From a checkpoint of a small image captioner.
Model: 32-pixel images, encoder patch size [4, 4], encoder layers 14, encoder width 128, decoder width 256, decoder layers 8, decoder norm layernorm.
Training: nadamw at rate 0.0015, 6800 steps, batches of 128.
Data: trained on photos of plants and fungi (iNaturalist), 45211 training examples.
Rows from block 4 of the text decoder, named by matrix and row number. Rows with one number belong to one attention dimension. Each number is 200 + 40 x the weight over its row's rms, rounded and kept within 0 to 999. All counts start at 0. After the name is the row's rms in percent of the matrix's.
# v: attention value (decoder.blocks.4.attn.v.weight, 256x256), inputs 64-127
# proj: attention output (decoder.blocks.4.attn.proj.weight, 256x256, transposed), outputs 64-127
v.179,101,172,161,165,232,161,133,230,218,152,244,190,197,227,226,215,238,231,225,198,191,189,158,178,218,177,212,180,259,217,174,198,138,181,154,215,209,157,221,195,194,256,169,228,282,155,189,186,195,187,231,222,125,138,247,284,165,145,226,222,177,226,196,215,128
v.180,100,187,205,236,217,161,235,257,177,182,161,233,287,166,171,165,171,259,177,231,187,162,151,242,155,233,174,243,188,169,223,176,239,182,215,233,197,168,151,227,235,223,252,204,179,248,225,188,151,237,232,186,192,170,276,134,184,140,194,148,240,213,160,159,166
v.181,110,208,154,202,209,179,183,111,186,204,189,174,244,210,197,241,206,207,178,214,180,171,165,219,206,193,172,215,183,239,183,185,254,170,106,237,182,173,179,185,211,243,192,221,198,264,179,255,210,212,180,128,179,160,205,211,275,177,169,209,121,190,214,140,226
v.182,101,226,215,209,219,162,214,192,142,229,200,216,242,211,208,146,186,197,161,181,167,172,133,226,198,201,161,210,190,238,177,160,281,205,206,180,194,198,202,171,295,237,195,199,139,227,216,173,170,244,212,279,187,226,191,268,143,205,155,235,171,177,226,168,165
v.183,097,159,246,175,214,186,243,213,163,138,197,160,181,170,174,125,140,161,169,205,204,208,138,261,223,214,140,197,198,186,140,158,198,189,250,193,160,132,128,152,231,206,185,229,209,227,248,219,248,170,156,154,134,219,183,181,155,253,229,226,252,160,192,212,191
v.184,105,170,237,183,175,296,203,103,178,191,245,161,201,185,186,258,147,164,154,273,223,245,232,201,208,219,230,163,215,152,160,195,198,213,238,120,208,188,251,189,276,224,192,173,226,239,170,87,283,202,172,168,173,148,197,200,164,205,234,247,210,211,158,169,236
v.185,104,267,199,187,174,187,165,183,235,246,229,129,106,206,232,192,198,235,255,235,200,122,227,221,175,183,186,200,167,208,145,220,226,240,193,243,239,176,152,170,174,179,227,225,133,245,264,187,199,200,256,194,225,208,179,151,214,142,118,195,177,191,211,220,145
v.186,092,176,196,211,212,119,246,201,213,167,241,164,242,272,259,266,261,256,203,165,226,160,196,176,227,140,201,205,183,193,249,184,181,186,147,190,232,227,213,208,252,241,245,201,234,166,180,181,175,179,224,175,177,212,204,198,236,126,178,254,154,203,168,234,164
v.187,108,208,163,139,189,160,174,183,215,237,160,159,176,218,175,159,187,207,175,170,245,222,201,196,129,286,216,204,205,180,221,179,197,193,335,274,150,190,197,254,178,217,189,180,140,143,213,245,150,142,195,248,255,261,229,115,122,188,113,192,176,191,189,299,233
v.188,100,226,209,126,170,258,251,203,173,215,182,261,201,186,191,222,214,167,184,225,152,169,185,139,241,163,227,166,193,141,262,182,235,226,241,242,171,143,161,193,252,161,242,191,212,234,105,287,198,206,204,156,188,188,159,209,260,204,224,178,234,185,259,270,182
v.189,084,170,196,157,252,296,209,194,187,219,118,209,193,247,150,172,197,155,193,157,158,226,206,224,222,264,206,169,175,194,173,202,124,211,186,188,280,212,212,235,158,220,181,162,258,260,213,223,204,212,197,174,242,198,185,235,245,238,177,142,241,113,231,233,259
v.190,106,197,202,270,185,211,167,221,126,224,211,214,139,186,236,165,192,224,174,261,181,258,156,239,221,231,163,218,175,184,195,203,165,145,205,271,286,184,205,235,210,186,194,202,261,194,198,270,169,192,222,172,258,271,219,130,168,258,175,153,214,175,252,254,178
v.191,096,226,246,174,203,276,228,190,205,202,133,239,125,195,206,214,191,122,195,211,240,240,222,187,263,199,167,225,180,235,222,178,271,162,211,150,176,224,138,190,186,170,218,193,228,214,227,164,265,238,119,218,209,256,211,149,264,196,291,226,235,241,214,251,184
v.192,097,227,207,233,266,147,181,236,223,249,174,223,216,177,230,180,161,223,170,222,122,211,194,123,183,199,254,228,195,268,165,146,173,130,223,284,166,177,179,212,179,188,182,210,143,162,168,245,211,172,191,183,294,264,189,212,238,152,202,188,218,246,205,261,114
v.193,097,141,260,203,210,201,215,219,205,266,192,123,197,236,172,160,209,186,200,170,185,195,190,163,207,172,155,240,157,250,144,216,213,274,195,169,77,204,214,161,152,191,208,223,180,235,185,203,226,85,172,245,198,202,203,178,186,217,156,243,263,152,139,225,247
v.194,099,282,259,189,187,272,279,232,181,220,226,185,218,191,222,201,200,239,211,225,193,131,113,224,230,173,197,101,218,206,194,227,224,240,213,146,187,192,227,188,195,171,215,166,144,253,199,256,246,267,141,214,193,195,201,232,241,171,225,185,192,205,148,246,232
v.195,115,185,264,83,254,204,187,182,215,161,249,203,171,144,250,237,154,171,130,204,197,224,176,208,207,223,249,152,230,151,131,201,176,195,142,291,216,187,211,188,197,208,106,213,210,154,257,293,302,171,147,257,224,165,246,115,189,205,192,214,212,258,203,196,197
v.196,096,238,197,175,145,154,180,199,251,220,114,250,188,201,189,231,209,160,191,190,232,197,211,139,189,237,157,209,182,163,177,202,209,253,192,224,244,267,217,236,185,206,222,211,162,161,178,163,136,240,257,249,152,226,193,126,192,278,209,195,174,127,246,210,159
v.197,104,265,142,192,258,257,228,139,299,189,180,218,253,155,204,204,144,183,194,260,130,197,179,194,270,244,250,179,167,200,148,216,192,139,146,168,187,176,116,165,190,198,221,254,275,235,268,195,208,217,244,157,244,167,103,177,179,222,206,151,192,234,240,179,191
v.198,110,249,192,99,252,159,203,167,226,209,237,284,187,207,138,219,229,222,206,213,207,253,254,169,209,169,224,144,220,148,174,223,240,179,221,259,200,166,203,185,214,170,133,135,176,162,112,196,253,253,147,167,166,205,257,231,147,224,231,233,139,181,251,170,276
v.199,100,122,166,182,263,257,196,107,234,176,239,211,252,149,262,217,223,182,217,177,183,232,309,184,225,215,288,221,166,171,205,196,146,229,263,179,237,212,251,231,262,221,216,147,207,139,197,174,165,221,165,225,173,171,269,173,235,257,190,187,143,163,277,203,264
v.200,096,221,195,224,142,182,205,131,171,173,184,144,165,227,187,250,187,236,170,253,206,230,175,192,152,251,214,227,157,221,206,221,163,143,89,266,238,181,155,235,170,184,180,191,148,232,231,207,288,192,205,229,219,121,201,174,172,102,221,185,229,182,270,210,132
v.201,095,141,220,211,203,249,234,163,193,127,302,155,175,195,152,158,185,257,218,187,117,270,187,178,191,231,189,185,169,191,179,163,204,185,231,200,193,195,234,235,182,191,179,187,289,235,190,194,264,161,125,213,217,136,213,188,146,251,157,184,196,237,181,143,231
v.202,100,140,276,198,281,182,239,212,230,161,207,207,285,168,224,147,180,192,186,190,268,261,251,223,232,147,186,189,243,162,202,176,176,150,264,241,187,219,322,150,268,162,192,198,239,158,252,225,221,180,198,152,232,227,236,221,242,144,184,189,218,215,169,229,231
v.203,093,173,237,162,271,215,229,259,167,205,322,225,189,229,160,172,156,172,150,169,222,247,141,208,234,143,121,147,213,264,218,223,205,235,209,263,178,214,213,167,255,224,173,246,247,155,274,181,151,171,164,273,194,163,226,229,235,268,190,219,196,216,158,260,211
v.204,098,217,159,211,144,168,218,227,153,171,248,187,273,179,202,143,236,169,279,115,193,234,194,151,211,242,152,185,235,214,275,108,167,251,179,193,243,172,234,173,140,186,192,211,200,186,182,202,231,198,220,229,221,239,181,182,168,201,199,217,259,187,54,249,207
v.205,095,190,223,221,190,168,163,256,178,158,230,141,299,255,199,182,159,194,245,183,244,167,178,247,189,232,210,200,214,224,240,162,122,256,160,286,223,198,207,217,156,287,238,156,202,142,218,216,177,281,235,197,176,168,244,185,188,249,128,201,204,196,223,172,196
v.206,086,248,242,249,132,183,262,207,252,226,237,201,183,296,162,228,148,239,230,186,145,229,196,187,160,99,252,236,193,184,212,151,211,151,163,184,230,192,153,164,202,177,199,226,243,189,263,120,136,186,222,231,196,235,191,191,193,244,193,206,152,218,216,165,226
v.207,098,198,142,245,138,123,116,209,230,237,245,192,255,168,204,172,221,233,217,237,183,215,194,164,188,183,182,226,254,172,163,81,183,209,213,246,167,277,172,170,127,161,236,208,144,224,230,254,210,154,227,212,227,275,176,186,245,165,116,246,188,141,184,180,172
v.208,092,131,243,227,210,222,238,225,170,156,235,249,224,176,166,177,251,256,206,230,215,231,236,191,203,175,194,166,252,239,214,142,207,293,269,193,170,216,194,241,282,222,205,234,243,195,154,123,224,130,212,184,199,188,221,285,192,216,245,175,266,129,153,204,194
v.209,088,190,158,169,206,172,259,184,172,156,257,265,161,223,202,204,281,203,138,210,206,220,112,277,210,158,225,221,225,164,180,241,194,208,234,109,227,202,168,200,220,181,180,202,186,209,240,226,154,151,212,220,263,221,177,241,143,210,182,210,168,165,147,163,115
v.210,098,260,252,223,190,173,241,236,252,163,231,256,183,186,161,199,277,236,196,161,288,195,154,155,245,184,231,181,198,157,219,182,148,254,293,202,248,207,252,240,158,211,239,206,215,215,191,171,116,207,167,220,202,159,254,256,204,214,200,208,188,240,193,203,181
v.211,099,202,122,192,218,183,214,151,175,223,194,248,112,151,202,261,190,205,190,201,163,145,233,227,267,184,261,226,239,204,100,271,274,274,205,152,179,203,188,139,176,195,263,211,179,234,212,139,190,232,248,174,203,120,177,161,224,154,186,187,202,221,247,238,241
v.212,093,220,212,240,220,168,211,215,238,173,124,165,209,312,226,232,233,148,210,234,186,223,182,149,176,169,247,188,129,224,226,139,186,220,269,287,210,159,224,195,221,162,170,187,211,153,268,163,220,229,119,279,189,174,206,190,197,237,146,226,297,165,129,154,236
v.213,094,196,197,145,146,215,175,276,173,257,239,269,147,197,135,180,179,202,200,150,213,134,162,234,178,244,245,180,191,157,263,225,172,199,217,96,117,156,234,202,175,224,149,253,190,160,191,193,169,193,180,241,237,225,226,287,235,140,201,218,119,163,193,184,173
v.214,103,218,195,266,166,231,246,243,127,216,198,183,162,217,187,162,208,225,126,262,237,254,208,110,254,253,265,152,182,272,179,208,246,288,239,231,224,184,107,182,199,262,216,223,221,214,178,131,203,179,203,255,235,236,219,217,193,177,134,183,231,165,155,182,231
v.215,094,229,135,167,180,239,158,183,194,127,221,193,172,231,143,186,268,260,169,228,164,216,161,200,188,228,190,196,172,194,190,205,200,124,295,198,207,254,209,248,218,234,108,162,252,214,219,240,210,178,220,219,221,172,181,225,183,175,208,157,177,295,164,260,192
v.216,102,163,178,178,274,195,139,100,211,197,264,193,185,184,191,196,170,225,185,247,248,202,166,171,189,235,155,195,214,237,124,216,272,223,204,275,154,223,108,193,134,218,240,210,203,268,201,191,205,217,243,168,166,213,165,193,200,144,145,164,188,182,183,233,219
v.217,103,188,155,268,177,239,157,219,169,212,182,262,164,284,227,236,223,176,246,222,196,160,203,197,232,229,164,199,207,179,209,218,214,182,202,207,174,238,262,193,202,247,198,172,198,264,180,164,222,251,248,136,277,194,192,244,192,197,232,198,277,245,214,192,190
v.218,096,197,231,225,162,156,188,224,243,178,197,246,221,210,197,131,167,253,188,186,261,248,102,213,249,182,209,190,232,143,172,169,207,226,235,169,143,245,195,226,210,160,179,167,189,170,185,178,208,185,235,136,245,193,229,209,174,236,216,221,133,174,232,225,267
v.219,097,165,178,209,210,204,212,199,198,170,218,154,244,225,187,206,110,251,162,184,242,211,182,171,189,181,195,129,172,221,204,194,244,322,282,180,246,227,219,189,261,152,212,244,291,201,196,227,206,229,195,234,170,160,235,216,218,189,220,225,235,169,166,208,186
v.220,106,195,201,165,289,182,210,284,203,200,227,136,198,200,258,157,168,173,154,294,135,264,165,168,171,237,204,238,111,235,222,181,154,161,204,160,122,225,209,222,107,282,214,170,246,204,264,196,171,219,130,171,194,204,170,102,190,230,151,190,136,206,266,172,168
v.221,102,150,178,163,209,215,276,144,196,136,239,236,171,253,208,246,210,228,255,237,170,185,193,308,178,175,171,222,224,155,134,235,195,206,230,162,206,186,281,139,242,153,170,177,267,186,226,205,188,251,160,217,211,133,242,219,202,202,258,236,222,281,227,207,244
v.222,100,200,243,234,193,176,212,165,147,254,188,173,196,250,176,188,199,182,184,136,199,156,138,153,144,192,198,238,120,142,229,167,251,188,198,213,258,231,231,168,219,242,146,225,198,187,219,182,168,217,225,236,169,185,157,220,233,190,137,132,214,225,158,198,213
v.223,107,229,207,240,146,200,198,192,218,88,191,225,114,224,199,140,202,265,170,169,214,267,117,246,212,334,211,204,193,188,175,234,157,252,214,265,250,144,172,201,236,205,185,123,195,108,172,181,228,242,134,152,237,165,204,185,137,173,181,183,188,203,268,206,219
v.224,094,184,155,228,234,272,179,239,147,166,167,194,238,206,229,281,218,222,187,152,136,202,182,291,178,201,187,162,172,224,180,240,249,181,180,156,252,187,158,216,309,219,212,174,184,231,227,211,222,193,194,202,272,205,176,209,206,192,247,279,252,173,205,97,200
v.225,091,240,212,123,240,143,184,137,203,214,244,251,201,206,120,196,245,226,228,105,216,146,280,167,157,191,124,200,212,111,173,208,200,274,201,213,236,214,236,176,169,270,185,140,142,262,194,217,218,207,218,174,233,310,167,200,210,216,157,189,214,268,133,178,240
v.226,090,144,214,230,251,228,202,233,234,219,216,152,160,256,271,223,205,174,175,224,180,220,173,220,173,206,188,240,196,205,203,243,183,187,203,228,220,224,195,92,225,197,212,209,114,287,180,290,198,226,240,194,175,199,174,197,194,166,233,194,205,184,159,248,230
v.227,087,108,246,173,181,182,215,250,152,179,168,220,204,159,162,222,169,141,218,189,189,190,258,216,178,230,212,187,200,230,206,209,218,192,321,134,160,239,182,141,182,175,196,241,180,183,192,204,140,206,228,229,209,233,167,203,197,202,241,226,268,175,162,163,183
v.228,098,193,186,148,169,150,190,288,155,224,145,229,141,150,167,184,224,225,259,125,190,89,129,238,170,220,219,194,236,180,206,195,260,223,152,206,210,228,253,154,218,225,242,217,211,177,177,213,146,168,184,194,113,172,174,267,246,146,148,187,207,216,236,222,244
v.229,091,187,178,255,259,143,251,197,192,106,203,198,260,193,172,121,241,181,237,117,231,193,179,225,210,160,258,250,267,169,210,257,184,218,125,196,208,201,257,228,207,198,200,205,160,221,235,269,129,142,163,166,239,171,203,206,139,252,231,260,227,196,186,219,197
v.230,088,282,231,244,232,161,82,215,152,244,195,252,218,201,196,211,170,182,251,163,228,273,195,159,237,187,168,194,204,251,166,133,191,196,206,153,166,144,154,211,194,148,207,192,226,290,155,288,134,230,223,232,235,183,184,212,168,215,243,139,162,217,229,146,203
proj.179,081,245,196,154,143,230,214,160,199,263,169,248,171,196,213,258,228,186,185,194,196,152,241,205,221,222,157,180,158,203,279,229,254,240,239,239,264,243,239,184,184,137,229,183,250,236,224,139,196,135,187,167,291,231,212,210,170,194,207,147,173,196,175,178,234
proj.180,114,225,170,131,169,198,214,170,240,268,197,225,208,160,197,246,246,152,229,177,227,188,236,163,212,183,177,192,226,141,203,181,282,259,237,143,230,169,225,196,157,246,187,193,188,156,197,190,214,157,174,124,237,247,159,224,214,256,271,171,220,199,274,171,280
proj.181,147,251,197,230,172,218,234,286,181,253,190,231,194,156,178,205,207,210,223,190,252,185,256,232,229,158,235,186,204,198,206,170,200,305,352,210,121,191,264,198,149,205,282,149,210,180,144,146,163,96,208,156,215,178,198,219,124,192,220,150,228,184,193,233,209
proj.182,098,220,183,169,139,235,202,224,225,260,167,198,158,112,205,216,186,196,178,251,294,191,255,102,217,189,213,212,146,124,222,192,166,220,182,156,185,219,261,146,124,231,151,209,292,127,158,267,198,141,129,226,272,204,150,160,209,253,258,163,210,210,182,211,232
proj.183,110,261,177,218,241,270,220,151,194,223,188,175,124,243,234,189,183,189,213,242,238,131,272,186,144,229,283,247,176,274,192,270,187,166,225,215,223,208,214,223,224,216,207,250,274,241,201,220,225,190,234,251,186,225,227,132,226,186,181,205,135,205,174,219,140
proj.184,110,197,180,191,173,190,170,256,203,156,229,149,181,229,215,171,209,210,198,146,178,273,138,249,177,198,162,200,262,182,258,254,178,143,179,271,230,202,134,246,172,202,195,239,145,192,235,272,153,217,201,274,209,194,203,227,202,173,120,238,253,191,189,173,210
proj.185,123,161,195,161,223,209,168,214,195,244,138,258,225,190,164,222,225,225,268,149,175,237,176,247,226,204,204,194,171,166,235,173,143,281,269,202,195,239,186,179,270,276,221,187,179,180,216,170,219,198,162,174,177,147,220,243,191,180,222,210,223,170,238,218,207
proj.186,092,202,140,251,207,231,153,188,292,242,181,249,239,182,191,172,214,209,158,179,203,214,222,147,231,250,117,159,241,188,182,153,222,140,180,130,128,123,203,191,190,216,128,232,162,174,217,206,235,193,236,185,256,204,214,174,214,150,212,182,221,219,274,157,246
proj.187,117,204,242,226,210,151,226,242,224,162,232,215,263,168,169,216,223,251,213,190,183,215,238,210,213,190,148,209,227,153,145,242,199,184,181,215,187,165,172,145,255,186,117,179,209,195,171,179,215,213,268,143,159,196,232,236,209,251,251,204,213,165,182,180,197
proj.188,108,196,203,233,254,178,190,216,219,180,194,255,223,276,190,99,187,203,245,209,233,172,226,261,192,284,289,248,160,274,196,216,155,253,217,198,206,172,211,203,246,248,266,210,212,183,231,163,237,157,206,183,170,121,243,172,171,148,183,183,200,164,214,240,173
proj.189,080,190,154,212,221,196,235,248,221,205,241,163,75,199,224,191,138,157,206,268,157,191,165,144,141,184,164,221,204,257,226,182,207,160,173,159,146,215,191,263,209,219,151,211,133,198,222,217,139,300,282,241,179,201,162,143,287,148,193,275,183,187,194,171,171
proj.190,087,133,215,164,208,146,245,188,243,221,212,222,214,161,169,259,218,208,288,177,199,170,216,214,200,123,175,179,186,268,211,158,280,250,268,163,209,216,190,207,203,205,262,164,112,199,197,128,193,192,179,135,184,149,135,211,292,213,224,245,165,224,155,145,236
proj.191,106,213,213,238,223,165,158,250,167,100,214,160,223,249,181,139,174,211,156,211,177,258,207,158,107,217,303,243,231,205,170,258,114,191,175,285,270,216,210,258,233,160,159,192,192,244,199,212,214,223,256,181,97,205,213,171,222,183,154,201,148,187,195,268,151
proj.192,067,213,241,219,199,120,252,151,177,182,227,250,285,205,156,132,229,239,190,225,240,231,205,227,257,163,194,164,204,238,197,184,230,196,246,177,178,216,283,207,215,170,237,268,291,193,180,135,210,169,170,218,207,204,201,243,153,247,256,151,173,122,191,186,240
proj.193,106,187,149,223,181,260,204,226,254,187,240,193,227,186,192,242,213,219,150,221,188,169,242,167,140,216,227,142,172,154,235,246,169,190,191,194,275,192,160,248,278,155,92,233,254,225,148,266,220,265,256,165,146,208,196,200,180,163,254,175,101,181,235,188,157
proj.194,110,126,178,137,185,285,141,167,267,259,179,155,209,176,184,174,209,177,197,230,168,216,218,188,163,282,182,294,186,151,193,207,181,216,137,263,198,235,136,261,176,215,154,185,156,245,208,217,204,194,213,181,211,214,239,158,184,161,245,174,168,224,234,162,162
proj.195,151,174,186,264,189,162,161,264,209,206,218,250,193,201,179,184,204,187,266,163,214,189,236,222,179,188,186,232,185,203,237,213,209,257,255,201,193,246,214,171,173,212,322,143,181,212,142,128,148,131,242,246,212,175,190,210,219,173,175,182,228,88,116,241,141
proj.196,106,209,240,277,206,197,206,206,154,203,154,210,146,204,185,147,194,146,195,231,287,155,194,235,212,178,162,153,185,194,130,208,169,211,225,165,186,200,245,194,191,225,217,150,242,256,276,178,176,197,223,159,184,214,223,243,211,156,236,210,124,184,157,203,162
proj.197,100,191,235,235,230,149,177,281,111,197,188,237,225,212,227,146,201,191,227,166,224,234,219,164,214,196,220,188,282,252,290,188,154,271,234,178,184,228,277,269,203,216,249,198,237,119,168,131,195,207,198,247,172,196,226,188,264,186,163,170,190,181,188,266,172
proj.198,115,165,225,250,209,176,224,226,174,160,258,211,168,185,197,242,218,180,210,210,230,180,163,309,172,200,149,182,169,231,219,166,214,265,213,241,197,193,214,205,173,127,229,201,196,180,262,174,199,193,169,244,174,210,129,204,211,203,157,221,285,166,168,239,211
proj.199,111,224,230,234,191,183,200,325,183,163,216,215,112,204,168,251,175,172,218,171,214,204,132,217,118,179,173,149,180,178,219,264,201,232,257,175,134,145,213,213,147,214,215,184,195,187,187,141,139,240,232,177,170,214,204,190,201,158,156,203,212,169,143,219,215
proj.200,074,201,227,241,227,160,217,217,199,177,190,232,254,209,219,177,189,164,236,191,227,178,224,195,253,179,210,184,195,237,188,179,197,251,268,206,203,193,272,145,121,212,248,146,226,166,180,210,200,177,175,218,183,129,181,214,192,233,196,265,181,164,108,242,258
proj.201,086,206,187,163,213,213,200,231,243,195,202,257,185,151,235,253,186,173,213,259,294,171,200,173,157,209,220,184,276,280,156,203,229,217,206,216,224,172,197,179,172,239,171,182,173,194,189,227,226,198,167,202,218,154,194,185,216,112,174,223,223,174,158,292,231
proj.202,098,200,209,121,156,197,167,236,216,198,275,150,176,228,249,235,189,223,213,160,125,180,169,218,168,203,158,181,230,196,176,211,188,183,129,158,131,176,84,225,145,243,229,212,148,163,187,151,177,197,171,310,244,228,170,108,225,238,184,194,230,144,244,174,159
proj.203,066,241,182,203,196,240,177,176,173,209,198,163,187,163,251,144,195,216,152,183,169,273,265,232,187,249,261,227,205,193,213,151,186,169,159,199,179,210,144,255,223,196,184,242,208,244,202,206,199,242,195,154,255,221,167,142,231,190,221,197,261,152,198,159,200
proj.204,112,160,203,236,235,192,214,186,229,223,118,219,176,175,179,174,204,219,131,230,195,174,219,187,197,210,280,132,170,248,162,211,222,136,175,122,141,215,249,178,256,180,218,220,227,280,225,208,204,197,247,132,223,205,172,150,260,170,265,214,130,203,265,205,181
proj.205,086,189,189,147,263,226,210,135,216,232,114,241,175,195,175,260,226,180,150,242,157,185,248,218,228,236,183,187,143,202,204,187,251,167,206,129,167,247,279,154,240,227,150,230,195,269,192,216,224,149,306,176,229,188,238,194,223,173,266,186,238,154,253,206,171
proj.206,099,185,233,146,175,216,168,172,239,198,220,185,235,109,210,219,184,202,181,215,165,133,175,172,247,234,148,182,174,250,168,155,166,261,175,192,227,243,172,152,155,197,122,203,99,219,208,238,274,171,122,195,200,217,202,203,229,251,242,200,247,242,188,192,196
proj.207,107,234,250,173,225,218,301,199,163,160,194,205,192,235,176,152,203,204,211,210,248,244,209,230,219,158,259,175,217,189,157,189,214,231,234,215,179,117,269,165,238,193,283,159,245,210,189,196,157,198,196,193,169,157,208,260,178,217,225,144,154,192,206,216,227
proj.208,139,247,210,121,149,253,133,171,232,229,237,149,211,150,223,211,196,217,203,193,162,208,189,208,192,231,189,240,136,180,182,207,215,160,115,205,161,203,144,168,179,204,131,231,174,257,176,307,230,230,133,205,218,272,117,138,191,240,169,197,193,238,207,194,189
proj.209,068,248,204,231,174,229,264,180,124,214,110,98,210,189,192,199,118,149,181,224,155,215,210,135,207,186,217,170,144,221,222,210,115,220,145,176,184,225,192,257,203,127,167,210,199,204,210,187,199,216,225,234,143,170,241,129,222,173,195,234,214,218,200,204,238
proj.210,114,188,171,183,199,259,172,147,180,280,180,177,162,215,220,187,152,131,190,222,184,164,178,155,154,234,197,203,179,206,169,185,197,153,113,184,159,184,110,215,239,204,130,233,211,260,227,245,240,256,220,156,254,241,175,143,221,150,227,201,174,153,241,154,192
proj.211,108,200,173,234,216,171,189,257,216,148,210,171,248,298,183,171,188,213,312,167,258,214,174,226,221,157,193,203,252,135,235,122,144,209,230,240,274,136,170,226,183,220,230,164,162,114,198,232,151,207,204,246,179,233,172,327,157,219,166,215,257,223,152,160,179
proj.212,096,207,186,153,194,199,184,125,206,236,226,263,209,139,179,200,194,194,145,195,241,154,218,144,236,222,242,182,211,208,164,199,274,94,126,188,199,243,201,196,222,219,91,248,201,262,209,224,225,206,241,130,232,222,157,188,226,198,209,225,165,235,240,205,195
proj.213,084,207,182,191,168,179,248,185,228,187,221,116,241,172,220,155,179,205,195,212,212,251,140,184,171,174,215,212,217,183,173,251,199,202,145,215,218,216,93,210,171,166,151,197,193,167,253,223,178,278,134,219,175,191,210,180,209,225,167,207,248,181,151,172,258
proj.214,126,264,165,122,198,242,217,127,278,241,193,184,267,193,222,240,205,169,162,246,216,206,223,219,170,183,157,255,197,182,175,137,228,179,115,211,191,213,239,196,180,171,96,237,180,253,204,272,273,222,225,173,195,232,209,174,164,210,231,214,114,176,286,176,182
proj.215,069,215,207,225,188,128,318,269,176,243,144,175,249,193,301,184,179,169,208,201,187,142,164,218,236,194,148,192,267,207,189,173,188,300,135,239,191,150,158,204,201,197,268,185,229,184,217,194,156,245,163,186,206,180,192,152,249,198,163,243,161,142,217,184,217
proj.216,092,228,206,196,221,237,184,285,214,236,173,249,186,237,213,171,228,205,260,200,223,255,264,210,206,227,245,221,189,195,258,92,163,196,208,205,209,190,289,219,260,248,267,189,247,213,199,203,263,223,209,188,248,169,166,251,206,270,232,169,154,119,274,230,119
proj.217,102,186,236,213,184,148,257,189,151,182,188,164,188,191,156,174,169,229,169,130,214,233,162,199,256,145,262,157,206,173,181,195,195,182,250,155,214,187,239,194,216,201,201,233,177,152,196,153,140,173,174,238,186,179,209,281,153,184,222,206,243,237,209,172,275
proj.218,069,226,232,203,211,249,128,203,193,201,220,230,140,179,205,237,220,188,220,220,208,187,238,290,145,253,129,162,127,225,180,158,210,189,214,170,165,204,296,155,208,208,234,202,183,258,251,182,168,187,211,210,191,216,167,144,226,192,211,198,224,172,196,227,132
proj.219,082,205,189,139,178,259,152,219,213,184,244,176,233,188,248,192,176,151,188,202,130,280,196,206,152,244,148,277,169,175,192,146,220,135,154,237,144,183,148,233,185,209,179,179,139,182,170,221,216,208,149,216,152,171,175,187,208,229,132,166,236,233,177,198,146
proj.220,134,167,196,252,184,155,201,226,132,183,189,262,176,191,150,184,191,176,242,148,270,201,211,203,263,149,122,185,287,151,179,166,160,226,263,175,256,220,246,235,221,168,242,203,238,146,154,158,179,161,259,225,210,131,274,288,166,228,223,250,182,169,150,183,182
proj.221,100,202,196,211,195,239,180,299,183,177,190,205,166,230,214,86,167,226,231,184,252,207,176,147,184,178,232,164,238,244,260,265,156,206,220,275,201,210,152,258,151,216,210,151,182,136,194,155,172,166,192,230,165,256,176,149,234,148,154,205,217,237,143,205,173
proj.222,102,169,186,192,229,169,285,153,223,252,151,261,237,212,212,218,175,221,216,225,211,102,178,214,220,182,228,199,275,225,176,213,193,178,221,195,203,116,169,187,181,213,162,148,211,157,267,198,209,149,218,206,253,203,307,280,195,168,249,256,230,222,208,172,305
proj.223,112,268,216,218,253,220,155,198,189,313,154,243,232,172,212,136,173,152,189,216,212,162,188,165,192,188,203,189,175,288,203,184,160,195,172,173,169,232,263,188,167,272,138,263,134,272,227,196,212,149,213,228,211,206,175,112,275,179,222,199,201,150,145,221,186
proj.224,091,100,211,195,173,144,122,254,260,218,218,287,209,152,179,219,185,126,178,235,206,215,207,150,237,141,167,171,160,142,212,157,106,214,201,191,177,207,211,210,110,210,256,225,191,132,189,140,128,179,186,204,160,170,188,237,200,207,179,143,217,251,223,210,222
proj.225,075,332,159,127,214,304,189,231,222,213,200,189,125,231,189,169,150,237,144,262,177,222,116,184,208,277,272,225,161,254,178,206,254,229,174,246,131,210,204,179,218,136,167,139,232,221,211,183,187,165,160,187,231,125,191,261,160,147,182,231,125,179,190,218,223
proj.226,095,239,239,200,187,248,207,186,168,154,174,225,206,174,169,242,204,296,212,167,183,159,219,217,244,161,254,152,184,222,255,272,194,187,172,181,144,226,251,222,206,177,204,211,210,197,226,142,116,226,191,224,253,161,178,203,279,119,183,250,184,250,206,143,242
proj.227,057,251,142,173,214,242,192,274,196,153,235,153,214,286,115,186,183,232,144,219,211,202,152,156,154,183,162,196,264,225,172,232,245,187,200,279,186,131,172,198,243,215,165,137,213,219,199,220,198,223,193,250,170,146,243,160,147,171,168,217,167,231,156,226,213
proj.228,095,206,159,244,212,201,130,191,238,247,148,214,183,249,197,201,185,159,135,291,232,162,269,137,210,232,192,230,217,185,236,196,145,228,227,188,238,137,135,228,222,174,209,215,226,208,241,166,224,206,241,216,217,230,207,136,268,111,168,141,168,192,232,193,112
proj.229,071,163,184,203,200,244,179,164,209,219,189,165,159,195,220,171,207,258,186,205,159,187,157,205,162,234,102,247,176,157,263,144,216,183,204,187,193,163,171,244,236,241,228,226,241,174,194,171,164,210,221,294,172,252,151,207,236,146,153,267,226,227,201,159,240
proj.230,070,226,174,118,242,227,237,265,206,180,189,173,193,253,159,173,196,200,163,187,258,201,217,162,180,207,215,213,225,148,195,266,190,255,190,203,131,226,185,160,224,204,143,129,202,167,167,156,239,117,261,246,202,251,234,197,206,131,196,165,200,163,194,267,183